{"arch": "unet", "train_examples": 42238, "horizontal_flip": true, "task": "super_resolution", "block": "basic", "steps": 10900, "epochs": 66.1}
Rows from block 3, named by matrix and row number. Rows with one number belong to one channel. Each number is 200 + 40 x the weight over the matrix's rms, rounded and kept within 0 to 999. All counts start at 0.
# convs0: first 3x3 conv (model.enc.1.0.convs.0.weight, 96x96x3x3), inputs 24-47, a 3x3 kernel for each
# convs1: second 3x3 conv (model.enc.1.0.convs.1.weight, 96x96x3x3, transposed), outputs 24-47, a 3x3 kernel for each
convs0.14,175,176,185,241,120,192,308,228,250,197,226,192,189,169,166,207,123,142,203,282,269,197,228,155,140,197,192,184,216,210,172,236,220,190,161,214,204,270,203,229,261,282,198,175,158,184,217,196,194,191,170,246,157,115,205,176,163,225,228,215,188,176,216,215,214,221,185,177,210,132,163,195,277,226,209,134,272,176,119,177,179,227,240,185,188,183,181,224,205,239,251,203,232,241,246,178,219,268,262,190,208,187,260,241,186,201,243,238,219,216,147,168,189,161,254,138,157,260,295,222,226,278,221,190,189,153,262,237,130,234,208,222,179,168,167,224,269,257,204,236,150,217,209,213,198,258,184,210,247,239,246,142,153,208,184,199,183,228,198,200,265,204,198,199,243,156,221,144,214,240,191,258,242,239,225,245,215,160,165,206,268,203,166,248,250,186,280,183,214,222,173,156,221,206,155,187,189,200,202,211,209,171,141,214,153,207,282,202,170,176,182,195,174,169,184,156
convs0.15,179,222,269,163,231,220,244,265,179,194,140,184,253,170,196,194,173,160,226,213,185,207,292,216,203,260,201,221,243,217,201,215,257,175,189,229,216,222,128,158,166,217,219,155,236,158,269,179,316,250,189,241,255,283,226,288,247,262,309,273,256,253,217,208,181,162,192,176,201,178,184,217,138,171,210,210,238,196,269,198,162,212,274,201,222,191,203,228,186,170,206,210,244,257,251,220,299,226,222,158,219,164,209,170,209,219,176,142,181,281,201,237,182,252,173,187,192,177,187,209,183,225,191,195,172,164,170,201,202,168,186,220,152,169,228,173,161,178,189,211,188,160,167,267,183,241,180,154,190,166,193,225,220,230,184,176,205,183,210,173,229,197,189,240,199,174,173,173,153,169,136,179,184,194,168,224,201,150,219,189,144,219,189,163,160,165,173,227,191,185,170,171,232,199,232,211,254,144,186,213,253,188,253,196,196,156,151,195,234,136,236,235,157,247,206,221
convs0.16,196,185,192,175,209,220,229,170,158,214,226,163,216,178,197,228,250,238,175,202,149,182,100,109,183,215,220,198,191,176,208,261,163,216,263,280,172,260,157,198,244,201,187,190,177,267,235,155,290,306,261,214,222,235,242,209,183,226,263,237,207,264,166,190,217,183,201,242,211,206,213,210,233,237,167,199,242,201,250,220,220,193,216,246,218,141,176,174,194,218,207,217,204,174,226,220,69,144,162,199,160,190,206,217,144,199,263,229,159,177,176,224,200,188,222,210,219,224,232,237,204,215,212,170,220,201,123,158,170,231,206,208,202,201,268,185,160,202,165,109,169,200,290,192,222,263,249,191,218,150,211,124,128,228,223,213,196,221,187,206,210,204,160,229,308,214,174,219,229,200,214,239,194,176,263,220,222,220,171,239,240,211,192,194,256,236,201,259,181,170,201,134,175,180,191,241,279,288,214,168,216,170,116,151,177,206,195,204,154,254,175,114,193,173,225,226
convs0.17,217,259,238,204,238,235,163,156,183,191,219,151,220,93,84,217,210,318,191,243,194,246,204,296,224,185,101,191,217,229,229,258,208,250,163,191,240,177,218,247,147,198,164,261,186,208,195,249,183,229,163,179,257,268,87,189,215,168,183,176,214,183,227,233,181,243,214,206,225,262,244,188,199,146,237,164,194,190,141,217,213,170,169,207,213,281,343,190,161,193,122,166,169,226,183,158,225,231,219,178,187,236,264,199,202,246,203,161,134,153,194,203,235,176,191,228,223,186,202,226,233,253,208,264,255,236,231,169,212,231,163,179,240,172,220,218,120,162,227,256,217,200,187,277,202,216,214,198,288,235,170,142,194,193,194,183,248,231,197,215,230,251,136,200,167,206,248,226,124,106,139,156,232,217,172,197,138,202,186,237,152,178,255,197,240,211,246,196,238,185,177,148,87,193,167,146,216,151,217,164,232,187,245,199,162,215,207,180,248,217,189,256,220,176,237,200
convs0.18,178,157,180,204,154,181,218,162,214,163,156,257,138,159,257,195,267,264,244,199,163,255,198,230,196,191,157,205,190,167,149,248,141,170,196,175,218,226,233,172,168,203,110,234,248,192,239,290,129,248,326,169,184,220,177,173,170,260,165,245,187,115,239,209,235,230,268,214,193,224,230,179,153,158,182,149,169,249,106,232,248,206,251,265,212,198,206,227,161,185,172,155,243,200,142,219,217,120,292,155,217,278,153,279,256,116,241,275,172,197,244,222,205,240,128,185,206,175,223,220,191,196,128,223,153,186,220,217,270,217,195,163,194,214,194,123,157,220,188,154,170,213,196,186,226,118,226,169,174,159,214,191,330,164,149,178,186,182,211,171,213,125,249,232,169,256,246,251,221,135,149,168,77,170,161,205,152,166,135,140,172,168,151,197,174,191,177,208,189,215,196,143,186,216,221,142,237,240,213,173,182,215,158,206,216,182,162,141,241,176,157,203,204,160,233,195
convs0.19,175,179,137,180,150,145,228,178,199,163,140,192,189,170,230,180,183,219,197,200,200,193,170,159,201,164,154,202,208,170,213,255,215,197,194,161,179,207,145,163,148,167,182,180,183,201,204,196,189,234,157,186,209,203,169,167,189,190,151,194,220,216,206,236,273,261,255,186,240,199,201,222,124,146,157,161,174,192,212,215,201,208,199,218,152,194,215,162,170,176,174,178,209,191,208,165,185,163,218,204,198,245,221,184,229,242,211,268,134,165,134,157,134,181,161,151,199,172,261,221,220,229,239,242,242,198,224,243,249,174,171,214,137,213,174,229,194,238,172,244,191,135,192,168,204,146,172,179,140,160,206,212,192,243,208,245,212,173,200,177,175,168,207,196,196,245,205,220,235,252,208,213,198,239,187,224,223,209,211,225,186,204,146,171,223,244,153,221,198,207,206,151,175,152,128,210,167,142,208,160,167,194,164,129,238,191,207,201,261,227,182,221,204,172,221,186
convs0.20,231,209,241,200,218,210,234,206,193,220,229,198,161,94,75,204,182,256,171,181,191,283,257,155,215,167,146,234,193,255,259,192,224,252,227,204,186,170,228,172,263,125,230,168,195,135,186,249,142,242,209,184,330,186,265,247,166,194,196,238,140,192,158,266,163,202,173,215,150,216,155,251,195,127,135,100,163,215,183,200,257,284,185,259,145,201,232,167,210,135,256,242,213,139,121,205,220,192,189,173,195,238,189,194,283,139,202,216,245,236,214,240,185,194,217,153,225,210,168,203,207,267,248,208,199,183,178,214,117,209,220,138,184,159,210,147,187,266,164,251,246,227,272,107,205,279,232,250,213,230,176,123,219,229,201,176,226,122,226,203,176,249,124,177,214,213,207,211,175,123,191,202,233,163,185,177,169,192,202,202,182,293,243,218,205,245,168,158,212,114,140,238,222,266,123,129,240,239,218,180,169,164,193,225,186,156,187,143,196,242,246,273,256,181,148,154
convs0.21,200,285,192,229,269,164,171,206,202,150,240,173,231,154,171,130,224,142,119,210,214,132,262,176,197,283,172,180,266,167,220,179,155,274,214,233,208,244,259,268,278,235,209,233,209,196,253,150,249,192,254,202,252,177,261,198,199,249,130,177,190,152,229,208,253,205,224,233,217,180,198,183,216,225,216,269,254,161,195,173,121,171,143,224,204,232,248,213,159,200,230,156,279,230,165,262,156,194,216,144,159,183,125,146,157,175,169,159,157,111,239,232,165,224,217,159,273,216,201,223,218,159,250,221,256,198,140,279,192,229,198,159,285,260,162,181,178,233,222,213,216,170,230,210,233,222,270,250,210,217,214,173,197,244,229,195,209,168,201,213,217,223,204,183,193,210,116,171,169,308,193,210,239,165,244,208,182,251,216,223,133,206,172,109,222,256,240,182,182,163,258,158,171,195,210,312,188,188,141,269,181,151,265,165,245,232,105,145,112,194,137,149,153,177,115,220
convs0.22,241,207,237,215,190,253,195,240,264,219,240,187,186,261,150,197,203,133,180,165,233,147,237,201,140,187,150,187,219,149,201,201,264,177,173,114,260,251,196,222,276,214,186,163,171,194,189,181,257,237,192,220,215,166,187,186,175,238,227,209,185,242,108,296,236,222,177,178,186,149,179,204,144,216,204,214,156,260,190,145,171,116,142,209,175,210,245,170,199,253,143,160,301,166,164,235,149,233,235,215,172,180,230,215,270,160,149,169,148,196,257,171,262,151,168,247,184,228,184,267,249,234,298,214,200,232,154,163,192,204,202,169,250,211,164,165,185,195,159,243,169,183,266,242,247,233,193,206,162,131,174,104,174,298,231,178,213,165,224,254,231,217,181,181,214,201,138,151,159,152,209,227,223,145,212,169,140,252,158,159,182,172,183,232,237,175,239,162,187,142,261,129,222,273,173,191,203,167,141,280,226,208,234,194,206,243,167,140,143,191,193,273,275,193,277,244
convs0.23,162,236,187,208,259,235,210,154,190,222,185,141,196,209,216,234,136,233,251,175,181,165,172,281,231,199,202,231,222,251,232,219,226,203,208,146,162,233,268,171,241,221,165,224,214,210,149,142,177,263,160,201,199,263,214,217,287,262,256,247,189,315,213,160,264,207,206,259,240,242,206,255,168,234,281,182,254,236,202,252,251,198,226,190,198,200,192,230,214,167,284,250,244,280,283,263,344,281,254,115,259,154,188,191,207,208,187,215,177,166,149,219,187,206,229,195,228,205,226,250,293,260,267,226,248,263,204,171,242,116,171,137,169,232,218,245,215,238,269,265,279,265,237,223,206,211,221,278,188,259,216,183,155,208,290,244,220,212,278,217,186,231,210,151,173,177,208,190,203,264,153,161,108,145,146,174,145,110,159,163,252,287,221,237,235,194,249,281,171,137,163,234,189,238,237,188,186,208,217,220,245,205,201,196,205,177,196,150,252,243,163,213,113,128,249,175
convs0.24,181,205,220,147,195,149,164,198,227,291,253,237,245,301,271,183,270,179,155,163,225,128,162,206,186,238,178,243,186,178,244,241,158,240,225,178,175,178,259,236,238,206,258,260,170,178,136,204,203,224,165,165,209,156,198,201,189,212,222,234,158,189,213,186,159,146,176,181,148,161,203,150,195,230,230,174,209,207,242,188,237,233,185,223,148,200,203,160,200,195,214,176,212,255,130,204,194,143,177,239,337,305,346,281,193,214,303,236,249,183,252,154,203,220,200,209,188,217,234,241,260,196,272,261,182,243,164,184,165,174,264,229,224,209,267,177,201,219,225,165,151,225,217,161,256,249,222,215,161,202,225,189,187,212,158,231,163,214,221,176,149,174,222,253,224,185,198,218,226,152,208,237,200,227,277,244,215,249,212,213,186,155,214,166,216,233,169,178,170,178,163,231,193,235,139,72,118,140,240,139,219,212,269,204,206,222,188,213,208,277,152,247,174,124,229,216
convs0.25,235,247,213,112,215,187,166,231,165,135,125,171,221,256,222,182,176,248,205,180,223,227,177,189,192,134,201,218,200,154,192,253,192,204,199,132,184,221,167,188,149,149,244,217,167,218,229,285,275,272,305,278,207,246,197,200,226,192,165,165,204,183,211,179,149,201,231,165,198,221,231,219,189,194,213,182,215,255,197,207,247,173,214,191,126,217,205,166,237,127,204,226,169,281,266,180,158,271,223,242,253,218,180,213,204,293,263,278,150,172,233,247,325,255,161,202,204,184,209,189,213,161,278,258,195,200,187,188,189,163,204,150,210,153,149,151,227,194,162,159,207,135,242,181,287,199,177,172,105,145,133,224,194,194,200,240,195,200,209,165,181,254,245,152,187,201,178,189,219,235,163,202,207,182,196,207,198,145,152,179,120,206,163,206,222,157,209,189,192,192,117,184,236,286,224,186,187,215,228,201,167,194,251,157,211,234,190,230,176,173,347,310,209,255,167,202
convs0.26,167,104,149,242,180,204,207,165,215,203,265,141,178,142,253,180,177,213,87,188,141,128,184,192,114,211,189,183,237,204,154,272,196,201,180,164,172,185,244,180,259,179,245,188,185,173,210,252,197,247,247,188,268,223,175,151,194,188,119,220,179,145,247,175,173,248,191,179,220,191,198,165,211,210,246,179,213,283,205,262,232,159,171,175,182,237,232,224,242,156,246,271,188,225,206,174,200,222,221,286,227,237,294,168,99,212,279,218,178,309,270,187,208,178,119,147,185,173,165,158,211,152,192,171,196,197,205,228,230,179,213,175,189,249,236,165,146,182,211,276,257,200,204,212,210,193,185,213,235,191,202,157,257,211,166,231,188,140,200,191,191,180,112,264,247,152,144,212,157,176,183,196,165,250,208,164,267,264,230,246,145,201,191,212,175,192,189,238,177,197,170,229,217,179,160,212,122,142,228,201,173,260,182,171,229,195,181,172,280,218,189,233,161,257,299,229
convs0.27,231,143,184,123,215,139,145,234,258,143,118,244,230,185,195,166,235,210,243,280,266,175,278,227,187,215,285,163,209,168,182,133,190,187,133,268,174,183,134,196,199,207,168,133,234,262,232,242,289,179,214,254,149,181,201,191,145,115,256,196,165,194,237,194,233,237,155,181,240,225,173,237,239,188,183,206,199,195,155,138,216,224,301,192,188,229,178,156,215,108,113,220,204,146,271,242,172,265,173,211,223,301,242,235,277,191,194,271,194,192,239,222,245,199,182,235,266,235,164,178,184,203,186,187,157,237,227,212,186,216,230,187,201,199,210,205,208,151,211,213,179,179,207,185,235,178,159,191,219,183,159,201,144,218,144,225,101,191,209,186,173,163,189,164,211,248,147,168,224,136,177,130,151,186,168,150,190,189,161,201,152,189,266,194,140,198,273,126,208,253,175,181,282,160,141,214,207,272,194,220,178,184,274,184,116,164,208,189,248,252,184,189,223,172,179,269
convs0.28,307,280,263,204,201,168,227,236,162,113,109,160,241,131,232,239,165,112,223,220,134,197,227,138,185,227,253,222,218,227,199,239,170,140,151,200,206,221,185,206,211,264,207,220,171,222,247,359,214,184,317,214,127,201,169,170,157,237,243,195,167,142,171,179,251,236,230,240,269,247,184,244,206,221,232,195,152,240,237,209,214,216,190,154,239,240,259,210,179,247,202,164,189,179,178,121,239,182,195,189,237,161,259,139,154,208,157,151,224,240,216,164,149,215,203,207,145,213,245,142,194,209,189,213,203,244,233,227,163,250,189,155,158,152,163,186,130,204,190,155,173,236,227,209,195,176,219,207,180,182,144,159,234,218,205,216,194,277,133,189,245,164,171,278,214,206,226,279,166,130,166,154,245,196,151,199,175,143,207,159,157,268,247,191,197,210,154,176,230,158,140,254,192,248,257,120,210,207,190,208,164,203,157,188,178,226,196,343,191,190,211,237,203,138,211,217
convs0.29,224,174,157,182,216,217,167,153,125,191,245,218,249,205,226,194,226,206,168,210,278,165,180,216,192,180,218,161,209,233,217,202,252,204,203,204,203,218,245,256,187,218,246,222,170,189,237,197,239,187,271,215,157,202,202,189,186,164,170,177,232,174,211,155,217,193,164,202,228,151,248,214,168,207,147,175,136,196,132,164,157,271,234,229,171,133,155,209,217,192,242,264,165,228,227,232,220,282,206,128,159,159,154,195,211,176,192,152,201,241,226,166,177,280,259,221,213,212,142,179,144,201,178,179,164,191,158,280,256,279,287,262,230,263,189,246,241,207,193,184,234,193,276,237,198,156,154,190,184,70,164,167,167,172,192,176,186,160,226,209,171,176,145,159,179,195,187,161,224,138,201,177,169,175,191,168,147,187,187,220,189,169,230,177,219,145,191,159,205,239,208,231,187,204,194,239,158,161,154,194,202,201,253,185,200,211,143,211,227,209,159,238,273,203,216,247
convs1.14,206,212,150,199,154,172,177,128,175,238,240,232,171,104,182,172,104,115,192,198,200,220,233,218,201,179,193,160,244,202,173,122,189,164,154,172,215,231,191,134,233,179,204,208,248,197,204,146,208,215,169,149,184,178,273,229,234,240,211,207,202,147,238,181,230,186,244,188,159,218,192,134,194,154,202,184,174,176,230,235,221,224,215,220,179,229,219,208,244,240,219,151,161,215,149,173,209,146,180,134,193,199,219,176,180,198,226,212,216,201,198,173,168,208,163,145,143,234,214,209,222,222,183,238,241,251,155,163,189,237,256,193,221,218,202,218,215,200,171,155,143,179,183,224,207,182,187,212,180,192,140,98,169,169,175,185,234,209,227,234,175,183,218,188,205,211,206,244,238,246,209,141,203,200,198,250,127,248,189,200,169,145,190,196,191,220,244,209,169,180,199,183,217,206,224,150,152,223,162,185,215,242,228,238,193,148,175,241,225,186,236,258,238,280,267,260
convs1.15,219,230,214,183,180,192,231,191,193,214,42,149,184,180,225,191,215,192,263,262,191,257,252,218,185,178,173,182,200,233,244,260,247,238,225,197,239,154,165,249,183,222,175,205,180,138,135,140,167,123,114,201,143,146,245,139,145,243,182,226,180,181,237,207,185,162,212,197,195,187,185,207,219,250,205,204,181,188,171,142,214,196,208,177,131,153,173,188,153,232,222,255,207,199,188,250,174,166,264,228,167,217,209,209,236,272,229,242,249,270,223,187,246,196,257,221,218,197,265,228,218,277,221,178,219,207,134,169,190,169,204,190,187,185,236,221,208,146,231,185,155,175,174,138,217,121,185,211,112,177,192,174,211,235,217,258,278,251,254,269,211,197,241,193,198,204,229,215,209,185,212,227,246,308,246,265,279,295,278,288,213,189,217,190,229,275,291,246,319,181,207,178,225,233,117,181,240,194,236,154,160,279,243,209,216,250,237,237,265,245,272,248,202,225,248,264
convs1.16,133,187,295,146,142,241,136,232,229,171,185,103,174,213,87,219,249,231,184,297,180,235,311,223,177,218,223,91,140,205,167,100,192,204,200,193,221,146,253,232,126,171,290,192,124,101,238,227,112,150,220,216,118,125,214,216,156,228,252,233,274,244,152,305,246,287,273,216,261,274,241,209,155,239,225,194,188,253,212,211,217,271,160,187,255,253,150,170,208,203,162,245,213,158,107,218,141,148,273,199,185,169,243,230,222,246,246,215,217,174,156,103,151,161,232,223,224,182,198,171,248,218,214,195,177,148,167,185,244,263,256,207,190,250,244,152,115,112,163,320,277,233,276,192,247,138,235,227,108,136,125,135,175,173,202,187,150,258,207,192,206,173,225,249,211,214,228,155,174,227,216,214,267,224,142,183,233,216,170,215,185,217,317,164,228,210,200,145,180,154,208,244,167,272,171,224,270,208,158,176,111,205,317,153,129,188,228,170,145,244,229,282,242,129,207,223
convs1.17,212,182,192,227,195,150,235,183,194,151,195,193,238,180,233,200,222,247,209,198,210,201,277,198,189,171,153,169,170,181,257,225,199,175,164,206,173,116,155,224,221,235,269,176,186,173,239,179,210,230,238,214,258,154,266,153,178,201,214,261,196,172,240,233,200,92,258,284,244,192,243,175,273,183,247,155,191,226,173,215,212,231,213,143,241,226,182,255,205,160,220,150,140,210,175,165,185,202,241,208,195,232,176,192,167,226,219,217,268,243,239,248,120,206,215,203,240,161,139,174,222,224,207,126,167,174,129,169,171,179,160,185,239,210,200,215,181,156,251,221,252,194,214,244,220,210,205,250,230,211,180,166,232,160,147,250,196,201,207,198,209,216,135,191,184,170,186,196,243,231,204,228,191,221,207,242,194,186,212,171,144,181,199,128,151,185,94,188,161,227,193,195,219,244,216,262,222,313,158,175,246,147,177,206,156,174,166,252,177,172,192,244,221,212,133,127
convs1.18,175,247,275,205,218,219,170,215,257,203,261,207,228,283,192,272,233,179,178,282,196,239,282,125,163,165,101,176,239,171,191,156,176,252,235,228,255,278,227,167,221,186,215,228,219,220,224,159,228,354,249,227,283,214,229,220,188,234,217,224,209,180,200,230,214,198,224,204,277,152,208,282,260,222,205,193,196,148,192,203,184,200,161,184,183,165,169,214,151,154,243,122,167,209,154,243,164,191,167,159,166,237,200,229,202,194,218,277,188,174,224,160,153,209,190,190,257,189,164,172,192,157,207,173,152,154,123,204,214,170,171,254,132,205,220,144,128,194,185,214,256,209,202,179,190,214,179,178,174,162,252,231,197,262,261,207,239,262,216,163,193,213,204,218,189,152,182,146,208,139,113,291,284,192,220,311,248,254,271,237,218,237,223,285,276,197,209,155,148,182,165,149,305,260,147,305,276,152,211,131,178,266,207,243,247,237,178,206,185,212,169,264,183,120,261,145
convs1.19,202,195,208,185,186,216,219,178,184,228,217,241,202,211,189,205,191,212,182,186,247,186,208,198,189,205,182,246,233,226,258,249,233,235,254,242,231,253,248,229,280,237,195,265,196,244,273,250,272,268,215,239,229,191,148,163,192,160,190,213,185,194,161,196,245,205,180,283,250,169,229,204,247,194,241,211,189,232,226,215,237,203,219,198,196,203,220,197,190,179,197,168,161,217,199,210,180,200,214,190,188,185,230,229,207,243,207,192,202,207,174,215,242,223,195,242,204,177,200,208,152,212,219,213,219,204,181,158,207,199,202,205,233,172,225,201,209,212,229,211,199,202,193,212,179,171,176,206,259,195,227,251,212,211,282,270,239,289,280,215,211,241,189,209,204,186,211,200,169,161,164,197,193,196,208,198,178,190,188,165,204,206,227,242,194,195,210,154,170,235,221,220,229,201,195,185,173,179,180,179,172,152,180,180,175,219,183,222,195,218,181,145,193,171,187,181
convs1.20,331,197,185,245,189,270,252,181,241,237,228,207,256,307,249,199,257,237,224,242,224,204,174,150,161,192,185,163,172,145,255,138,173,155,168,222,161,167,267,286,124,157,183,183,147,203,174,187,197,204,188,195,180,197,201,219,202,221,243,265,226,174,185,126,217,197,191,200,210,218,205,211,230,162,208,145,145,204,191,220,236,204,220,171,156,195,165,247,326,249,220,169,250,155,230,245,138,128,161,183,193,254,162,201,164,114,228,177,214,245,212,163,167,167,225,161,151,254,214,213,177,165,215,208,267,194,199,228,191,235,228,191,178,126,154,250,240,187,156,191,228,138,148,210,121,233,248,121,152,296,181,177,267,167,226,262,175,251,205,227,183,202,189,161,190,239,183,146,196,184,258,125,224,175,212,227,193,225,210,194,165,220,188,170,235,271,238,216,276,183,129,177,194,139,208,254,168,254,160,138,283,313,250,246,183,159,204,170,193,152,171,179,159,179,199,153
convs1.21,243,259,182,232,269,177,157,209,193,176,188,167,226,282,217,243,236,201,177,254,250,174,220,204,228,223,163,184,228,202,221,261,215,228,209,158,150,123,118,130,193,155,193,221,228,283,260,233,198,164,168,218,176,182,239,270,215,242,186,213,198,215,155,193,231,180,146,147,153,158,152,159,164,168,235,192,88,183,223,251,162,196,140,239,241,128,214,222,134,250,193,196,216,132,157,166,159,256,158,234,220,236,256,214,252,230,245,292,183,227,195,175,178,166,232,221,202,227,289,244,230,248,200,241,232,259,164,123,198,208,128,175,154,190,236,167,134,218,218,293,240,250,169,124,234,228,173,224,236,210,203,215,223,232,131,197,185,173,197,166,137,153,207,115,224,275,216,224,190,202,201,170,248,234,206,184,197,176,241,192,198,96,226,204,123,255,227,123,301,152,256,209,191,162,172,186,128,249,245,201,165,110,143,175,179,227,155,221,184,210,232,167,193,289,185,169
convs1.22,183,192,189,212,163,232,243,216,222,186,210,232,218,247,186,262,193,224,191,296,192,151,182,165,156,178,182,282,256,286,248,219,204,246,262,177,226,219,260,213,177,225,184,195,199,204,244,195,260,230,223,147,124,84,168,126,177,219,143,189,197,181,216,243,262,162,218,254,230,155,263,257,181,142,186,183,155,234,258,250,191,202,224,185,197,223,213,199,239,220,181,231,221,240,203,286,170,201,235,219,198,207,252,179,218,304,252,199,140,74,184,250,233,252,213,239,232,146,186,195,191,134,197,243,185,233,175,227,202,187,248,263,200,219,231,222,241,224,200,161,177,248,189,181,133,229,200,180,275,186,236,216,157,159,121,198,146,146,195,161,153,179,147,171,167,197,246,147,188,236,203,208,212,201,235,212,254,245,262,222,157,169,208,233,216,201,222,194,265,245,231,155,194,178,188,145,149,238,119,201,177,90,225,168,124,175,144,196,163,122,194,194,247,198,175,183
convs1.23,183,261,151,196,197,221,236,214,241,179,124,146,244,124,179,192,122,147,185,217,159,162,174,121,189,187,167,223,222,215,225,181,142,226,187,119,141,177,188,143,108,161,219,112,188,263,198,204,201,201,178,174,183,145,275,242,229,241,204,166,156,166,220,161,182,110,267,211,221,198,190,260,157,196,209,185,204,224,206,228,187,250,228,251,210,224,244,260,192,262,193,143,89,169,100,190,104,139,130,238,273,197,259,294,255,206,181,224,187,187,190,165,150,144,238,168,226,301,216,201,247,206,143,232,196,160,173,213,177,159,177,195,197,133,165,186,166,137,228,157,189,204,242,160,202,198,210,203,115,147,139,154,176,197,243,219,159,175,235,201,214,225,132,172,242,156,172,196,259,254,273,221,230,176,246,271,252,226,276,202,218,186,113,170,149,150,111,133,213,169,229,252,178,186,236,118,139,175,159,117,245,157,84,189,157,100,223,189,202,261,196,222,163,135,147,116
convs1.24,249,154,222,164,102,192,225,214,208,187,195,198,183,190,180,193,159,185,183,169,124,206,213,200,240,237,229,179,187,163,202,130,136,159,121,197,263,254,212,166,188,145,195,165,113,254,155,260,171,216,194,153,212,184,198,214,248,156,227,242,134,185,211,235,230,150,227,208,166,234,202,194,126,145,233,186,232,233,178,227,260,155,137,143,181,172,167,130,156,168,194,181,170,228,242,275,232,249,181,193,128,179,247,152,137,112,73,186,228,177,208,192,282,278,159,180,211,143,208,190,213,157,201,142,153,123,224,209,265,164,185,182,144,232,185,231,213,194,239,221,182,200,197,187,226,168,183,247,184,126,142,175,171,198,293,259,150,248,238,211,264,191,182,163,137,194,198,178,190,167,161,180,181,180,150,156,144,209,233,169,173,198,189,149,209,255,214,262,222,216,225,286,220,168,217,182,197,207,246,171,240,202,170,157,209,207,194,167,166,218,166,187,179,123,186,157
convs1.25,174,215,244,200,133,226,248,208,190,185,177,261,154,265,280,260,163,273,209,309,256,252,264,266,193,179,273,274,230,201,222,178,236,224,158,177,238,242,178,201,208,223,171,158,184,163,209,196,260,313,244,189,255,209,191,181,170,199,202,263,164,167,174,272,271,198,293,288,271,233,271,248,174,194,158,170,189,141,233,162,154,247,172,136,172,222,230,203,222,199,238,199,211,250,56,249,208,234,215,183,150,147,200,178,221,200,202,182,188,171,179,159,213,196,133,136,215,144,211,208,187,190,179,213,181,221,209,216,161,201,215,206,179,193,215,231,295,221,227,135,118,234,135,186,220,171,178,136,184,294,183,226,251,174,206,178,214,251,203,208,164,199,162,174,219,179,194,238,212,212,180,171,189,206,211,236,174,242,272,176,216,208,272,216,243,275,311,248,334,170,208,180,226,225,135,112,176,184,274,201,285,250,203,218,262,143,154,221,174,232,140,245,240,232,232,147
convs1.26,180,126,172,149,145,212,125,178,219,205,215,191,183,227,223,161,236,254,198,210,258,205,233,260,206,221,248,173,124,225,214,156,178,189,203,180,206,181,174,174,159,196,228,186,178,148,159,174,141,208,182,157,184,212,197,150,242,226,188,218,225,196,292,165,231,175,239,255,227,214,189,232,156,115,206,193,179,213,192,208,231,190,188,174,189,178,192,225,209,294,243,202,135,198,172,193,139,200,256,179,156,213,235,212,157,177,195,125,149,153,208,175,195,179,190,172,151,215,202,225,236,206,208,164,168,214,176,235,149,216,253,211,162,175,243,204,171,248,220,218,242,215,183,192,190,194,193,197,176,188,120,196,247,226,197,170,218,170,236,214,211,177,135,187,189,189,222,193,196,201,206,181,256,184,223,212,212,201,236,171,176,185,164,217,177,201,156,154,232,235,209,275,266,211,207,191,226,248,185,174,200,226,204,197,228,194,173,227,221,228,198,239,255,124,201,221
convs1.27,158,120,179,208,117,207,214,258,140,169,169,229,230,193,291,261,193,173,171,146,246,142,90,234,222,145,208,154,133,179,200,205,174,229,193,202,203,213,243,156,258,216,141,205,132,203,172,189,206,212,187,260,229,192,174,236,170,189,247,171,215,174,182,219,230,254,234,234,166,203,228,218,245,212,139,196,175,178,215,192,177,258,274,251,173,210,259,197,203,203,234,220,188,207,227,185,237,214,195,136,182,158,164,209,181,197,201,160,126,151,194,210,223,233,190,127,151,168,197,133,236,199,179,249,223,229,210,238,238,249,261,231,217,178,232,216,196,166,163,163,273,229,289,226,235,273,289,228,298,241,214,207,153,256,172,157,160,161,279,171,247,254,195,203,204,195,197,189,204,163,122,161,202,185,195,224,205,214,208,176,215,270,176,180,286,228,174,152,192,186,190,227,185,166,220,271,203,134,209,148,236,289,138,216,223,163,214,226,204,220,159,285,255,227,314,186
convs1.28,233,231,205,189,276,227,201,236,231,261,222,217,156,207,171,130,202,221,190,165,136,228,126,198,189,103,135,198,233,246,156,167,210,142,247,174,203,234,153,157,203,192,207,222,183,160,188,193,149,186,175,114,185,212,226,186,245,185,179,220,192,186,235,195,168,227,151,123,177,196,189,183,240,180,169,265,226,161,207,179,164,196,232,188,175,196,193,172,142,158,171,208,156,209,266,217,218,258,153,221,258,244,215,259,158,194,165,160,214,175,239,174,195,176,198,200,189,232,226,215,189,224,287,218,220,211,179,242,205,193,168,164,197,223,184,222,167,211,201,138,200,206,181,172,181,219,182,189,186,169,205,191,171,153,228,247,202,165,229,176,155,173,183,210,185,221,233,183,210,234,265,194,227,205,254,262,222,166,166,185,220,264,260,252,282,242,178,267,240,132,191,219,182,180,232,185,163,200,248,203,142,164,214,150,205,218,132,180,233,269,144,163,199,238,152,229
convs1.29,204,205,186,160,154,169,147,201,89,234,236,182,224,219,145,163,178,167,229,214,215,263,257,187,209,212,202,258,180,147,243,232,169,191,193,206,171,190,253,135,235,228,182,166,210,166,222,158,257,175,133,179,170,125,179,173,205,153,105,114,225,168,214,218,286,191,140,162,213,178,181,179,132,150,146,225,209,199,196,177,198,226,187,218,225,236,228,262,227,164,186,165,153,161,224,218,197,228,230,211,168,201,231,197,248,208,193,271,202,215,191,276,240,206,213,217,216,165,189,272,136,126,192,142,130,212,174,197,200,174,258,245,193,175,168,176,154,281,126,226,272,127,219,246,234,226,173,203,219,170,194,194,180,230,203,127,181,208,239,178,200,203,185,166,202,109,179,213,181,182,209,257,299,318,320,285,278,324,275,241,231,212,305,230,242,191,245,245,229,194,248,122,214,208,170,228,182,109,202,269,203,187,266,259,186,287,267,127,231,178,206,195,183,119,145,125